{"model": "contrastive image-text model", "dataset": "regions of photos with short descriptions (Visual Genome)", "train_examples": 50862, "image_size": 40, "crop_scale_min": 1, "horizontal_flip": true, "translate": 0.12, "tokenizer": "word", "vocab_size": 6471, "loss": "softmax", "embed_dim": 384, "encoder_arch": "vit", "encoder_norm": "rmsnorm", "encoder_norm_position": "pre", "encoder_activation": "relu", "encoder_mlp_ratio": 4, "encoder_head_dim": 48, "encoder_fused_qkv": false, "encoder_bias": "all", "encoder_qk_norm": true, "encoder_parallel_block": false, "encoder_inner_norm": false, "encoder_patch_size": [4, 4], "encoder_conv_stem": true, "encoder_layers": 16, "encoder_width": 256, "encoder_positions": "learned", "encoder_pooling": "mean", "text_encoder_causal": true, "text_encoder_width": 256, "text_encoder_layers": 8, "text_encoder_norm": "layernorm", "text_encoder_norm_position": "pre", "text_encoder_activation": "quick_gelu", "text_encoder_mlp_ratio": 4, "text_encoder_head_dim": 32, "text_encoder_fused_qkv": false, "text_encoder_bias": "all", "text_encoder_qk_norm": false, "text_encoder_parallel_block": false, "text_encoder_inner_norm": false, "text_encoder_positions": "learned", "init": "lecun_normal", "residual_init": "scaled_by_depth", "optimizer": "adamw", "lr": 0.0012, "beta1": 0.95, "beta2": 0.95, "eps": 1e-10, "grad_clip": 1.0, "steps": 10800, "batch_size": 128, "epochs": 27.2, "lr_schedule": "cosine", "final_lr_fraction": 0, "warmup_steps": 540, "weight_decay": 0.1}
Rows from block 3 of the image encoder of a small contrastive image-text model, named by matrix and row number. Rows with one number belong to one neuron. Each number is 500 + 50 x the weight over its row's rms, rounded and kept within 0 to 999. All counts start at 0. Numbers have three digits each.
After each neuron's rows are labels from the 100 images, of 14976, where the neuron reaches its highest value: "responds to" is what is common among them. Only what is clearly more common there than usual is listed. The data: regions of photos with short descriptions (Visual Genome).
# fc1: MLP up (encoder.blocks.3.mlp.fc1.weight, 1024x256), inputs 172-255
# fc2: MLP down (encoder.blocks.3.mlp.fc2.weight, 256x1024, transposed), outputs 172-255

fc1.494:483481470493604481464534516571494547427524471559528507499506383502433547542479536481551474427569368433471550509434526464563517531520556460501458458493537538532483558552540468465451560521403459511515483473510538459475568532471487480577595418515449456528
fc2.494:430465456449454422444599568554534465481493470521405550482501464586555392464510489481537522515558600450513478456446472509537569461572487558480479579419594479525561493494507556432519525562513483546507530528530525506511463447559489560593526455478434523509
responds to: text has "zebra"

fc1.193:534399545506477480485581482584495463474473475517583583567529434472420489430479434479414524459485388535539581478466541509523432533435473401500490483548522516503453521567509457507441496469482542545433566504466589461574485440485453547513518442530401448526
fc2.193:501440520522474548462538565584493574499491435517478531391508529364502501453570410414515468444581528593546461525441558535523505437374488499414472519479508460534486491519586589415499478497463478442475487528458494383460553507449556564511502484405396498436
responds to: text has "red"

fc1.490:535440476559460533538502526622482423496574490511481502567422475558446487531512460546477426528592502482592559514526425537576518527526484508531446496453530542432478480573597555476454524488548404452536509520584592466544553435502472589496493417556455456484
fc2.490:485503493553478515496521427510555474535484470522452598532417485537445472534506478486475544409477483511536481513421419464555538464511378569364462503478478486492480530573497479394467506562469418523537516470517509540500568487479416598561514506413559590368
responds to: text has "red"

fc1.43:511449559502546459486502529540458500418483433397493430506518425499517420506474411473458514564576431467585495503483504540559506537496566460530526430559522465560564446478529576514458611504591538436475511512555552387635638465498578489508508534403432517494
fc2.43:540469553484573443478575484553442427415600504482607527583510429600463445514472447567447469469551472464539528518588440555477441556606523436556471406588444556561444449479523529544564557467448511515478478486512559487566501547474505433566563462545539426503
responds to: text has "red"

fc1.455:469378495450452519513525539537496513521517496489516565493574507503485504450423447513543458505542515551515494479452507548576443459497469417496544538463550450505553462515583529525377489492617485441410532609479549469495495490548529554476416382493446422473
fc2.455:572483583510540492520473447479522531517531484495472431555524504502476512615443497415450390519471384473502554594469481510533513385441483552513529458495554498527391528481551483491440443507571528459513448570471474554565519588491489527495443443646502419516
responds to: text has "green"

fc1.191:483335551494471581487457555543519495506538516476536525466502558473476521524515424518490412446581420545507507520451506568550430540511473389559532547472559486567468459490590571515425455423534478460479535575464552456496515555521519486514430488555430379529
fc2.191:555451576489472492536534505552471471497615526448505474582580436535521441492492465476490380528504487496580570545504431556515470367492505508557535496525534507490437451467575550505479488426527517425457461581471522515610478567558504503544422486521467421462
responds to: text has "green"

fc1.328:491441533525546466419614611552466468468456470488548604446496467534439343486485460451435546479493475534513526549484457497488532576602540496504467443507424508555529494598494555457530554493448462561522458527480503491523454445476489533649516528538476525542
fc2.328:486457435562449483435560566569428524530475596529507556408478451495497473332563455498540514512536575500530510521497535542511512504519525486459467502533535513572561469495521537482556493377450495533473462444506544431484465472502548522531495514302419625544
responds to: text has "zebra"

fc1.375:529362535536555490498551589521465472558524527442498451470557567493379509495512466465470456466593466559424525551496510544490471445407484423518493532543493514541448465573571519515520527493452516487397433620451538448517529560544457476485496455517447445528
fc2.375:526425551419440487522504529521494438472577545481515508595608438567443488441510465468502451507507466470552551465459399549554381411499504465542491540475508486509491510456559543489441498454507479424393456643528520538547484562555522493521430452455434427455
responds to: text has "green"

fc1.288:555466497490555489539499601640489561468518485504620504512465444456438431458557419515482442502542447515544467501559447550495450515550537468533489476575508553551579456458483568466510502508477564519440419486580512466400509508501450497528475438468506458552
fc2.288:533463572511547539440561464579506516444513422437508433490467486519466466601361406484450474559598428532547562575532520554481504482515536466526493463546532568582506425555578576518489492556568547451542413516441540409522524567460577488538520494609517406614
responds to: text has "red"

fc1.577:538451508591496513463485528607470478461545513496433505546552460537526479483502466550505567435573518476629512486580424530534502541571518536552438509434474558491479456496565676491492633528526474533564522452512544476511447527555519521539543452524524534446
fc2.577:492464534506455552482462485527637535583484485472368493496479485487488503538554494461470421504486527516513517466417494489569572320467439539425590527422651465522488535542510513453475453559643446477569484501501487494481549526493515540501419456446487484493
responds to: text has "red"

fc1.139:479474475483520517492559600564500442521528540491512456499559530520501459494541409532600520519570539474536463593549426530495453603539569366542518520489471538540522389494543554524482563442467443537398525507550530513483514440578487493498489500504489505553
fc2.139:428397451439465494506520539559595471463488466477432493529564517521576478518607420533589548467566531551521458404477473553594444510534479519515530605473497475403528472483562558531394560555564445483463549549488528470419476446557487576518491441470491493476
responds to: text has "man"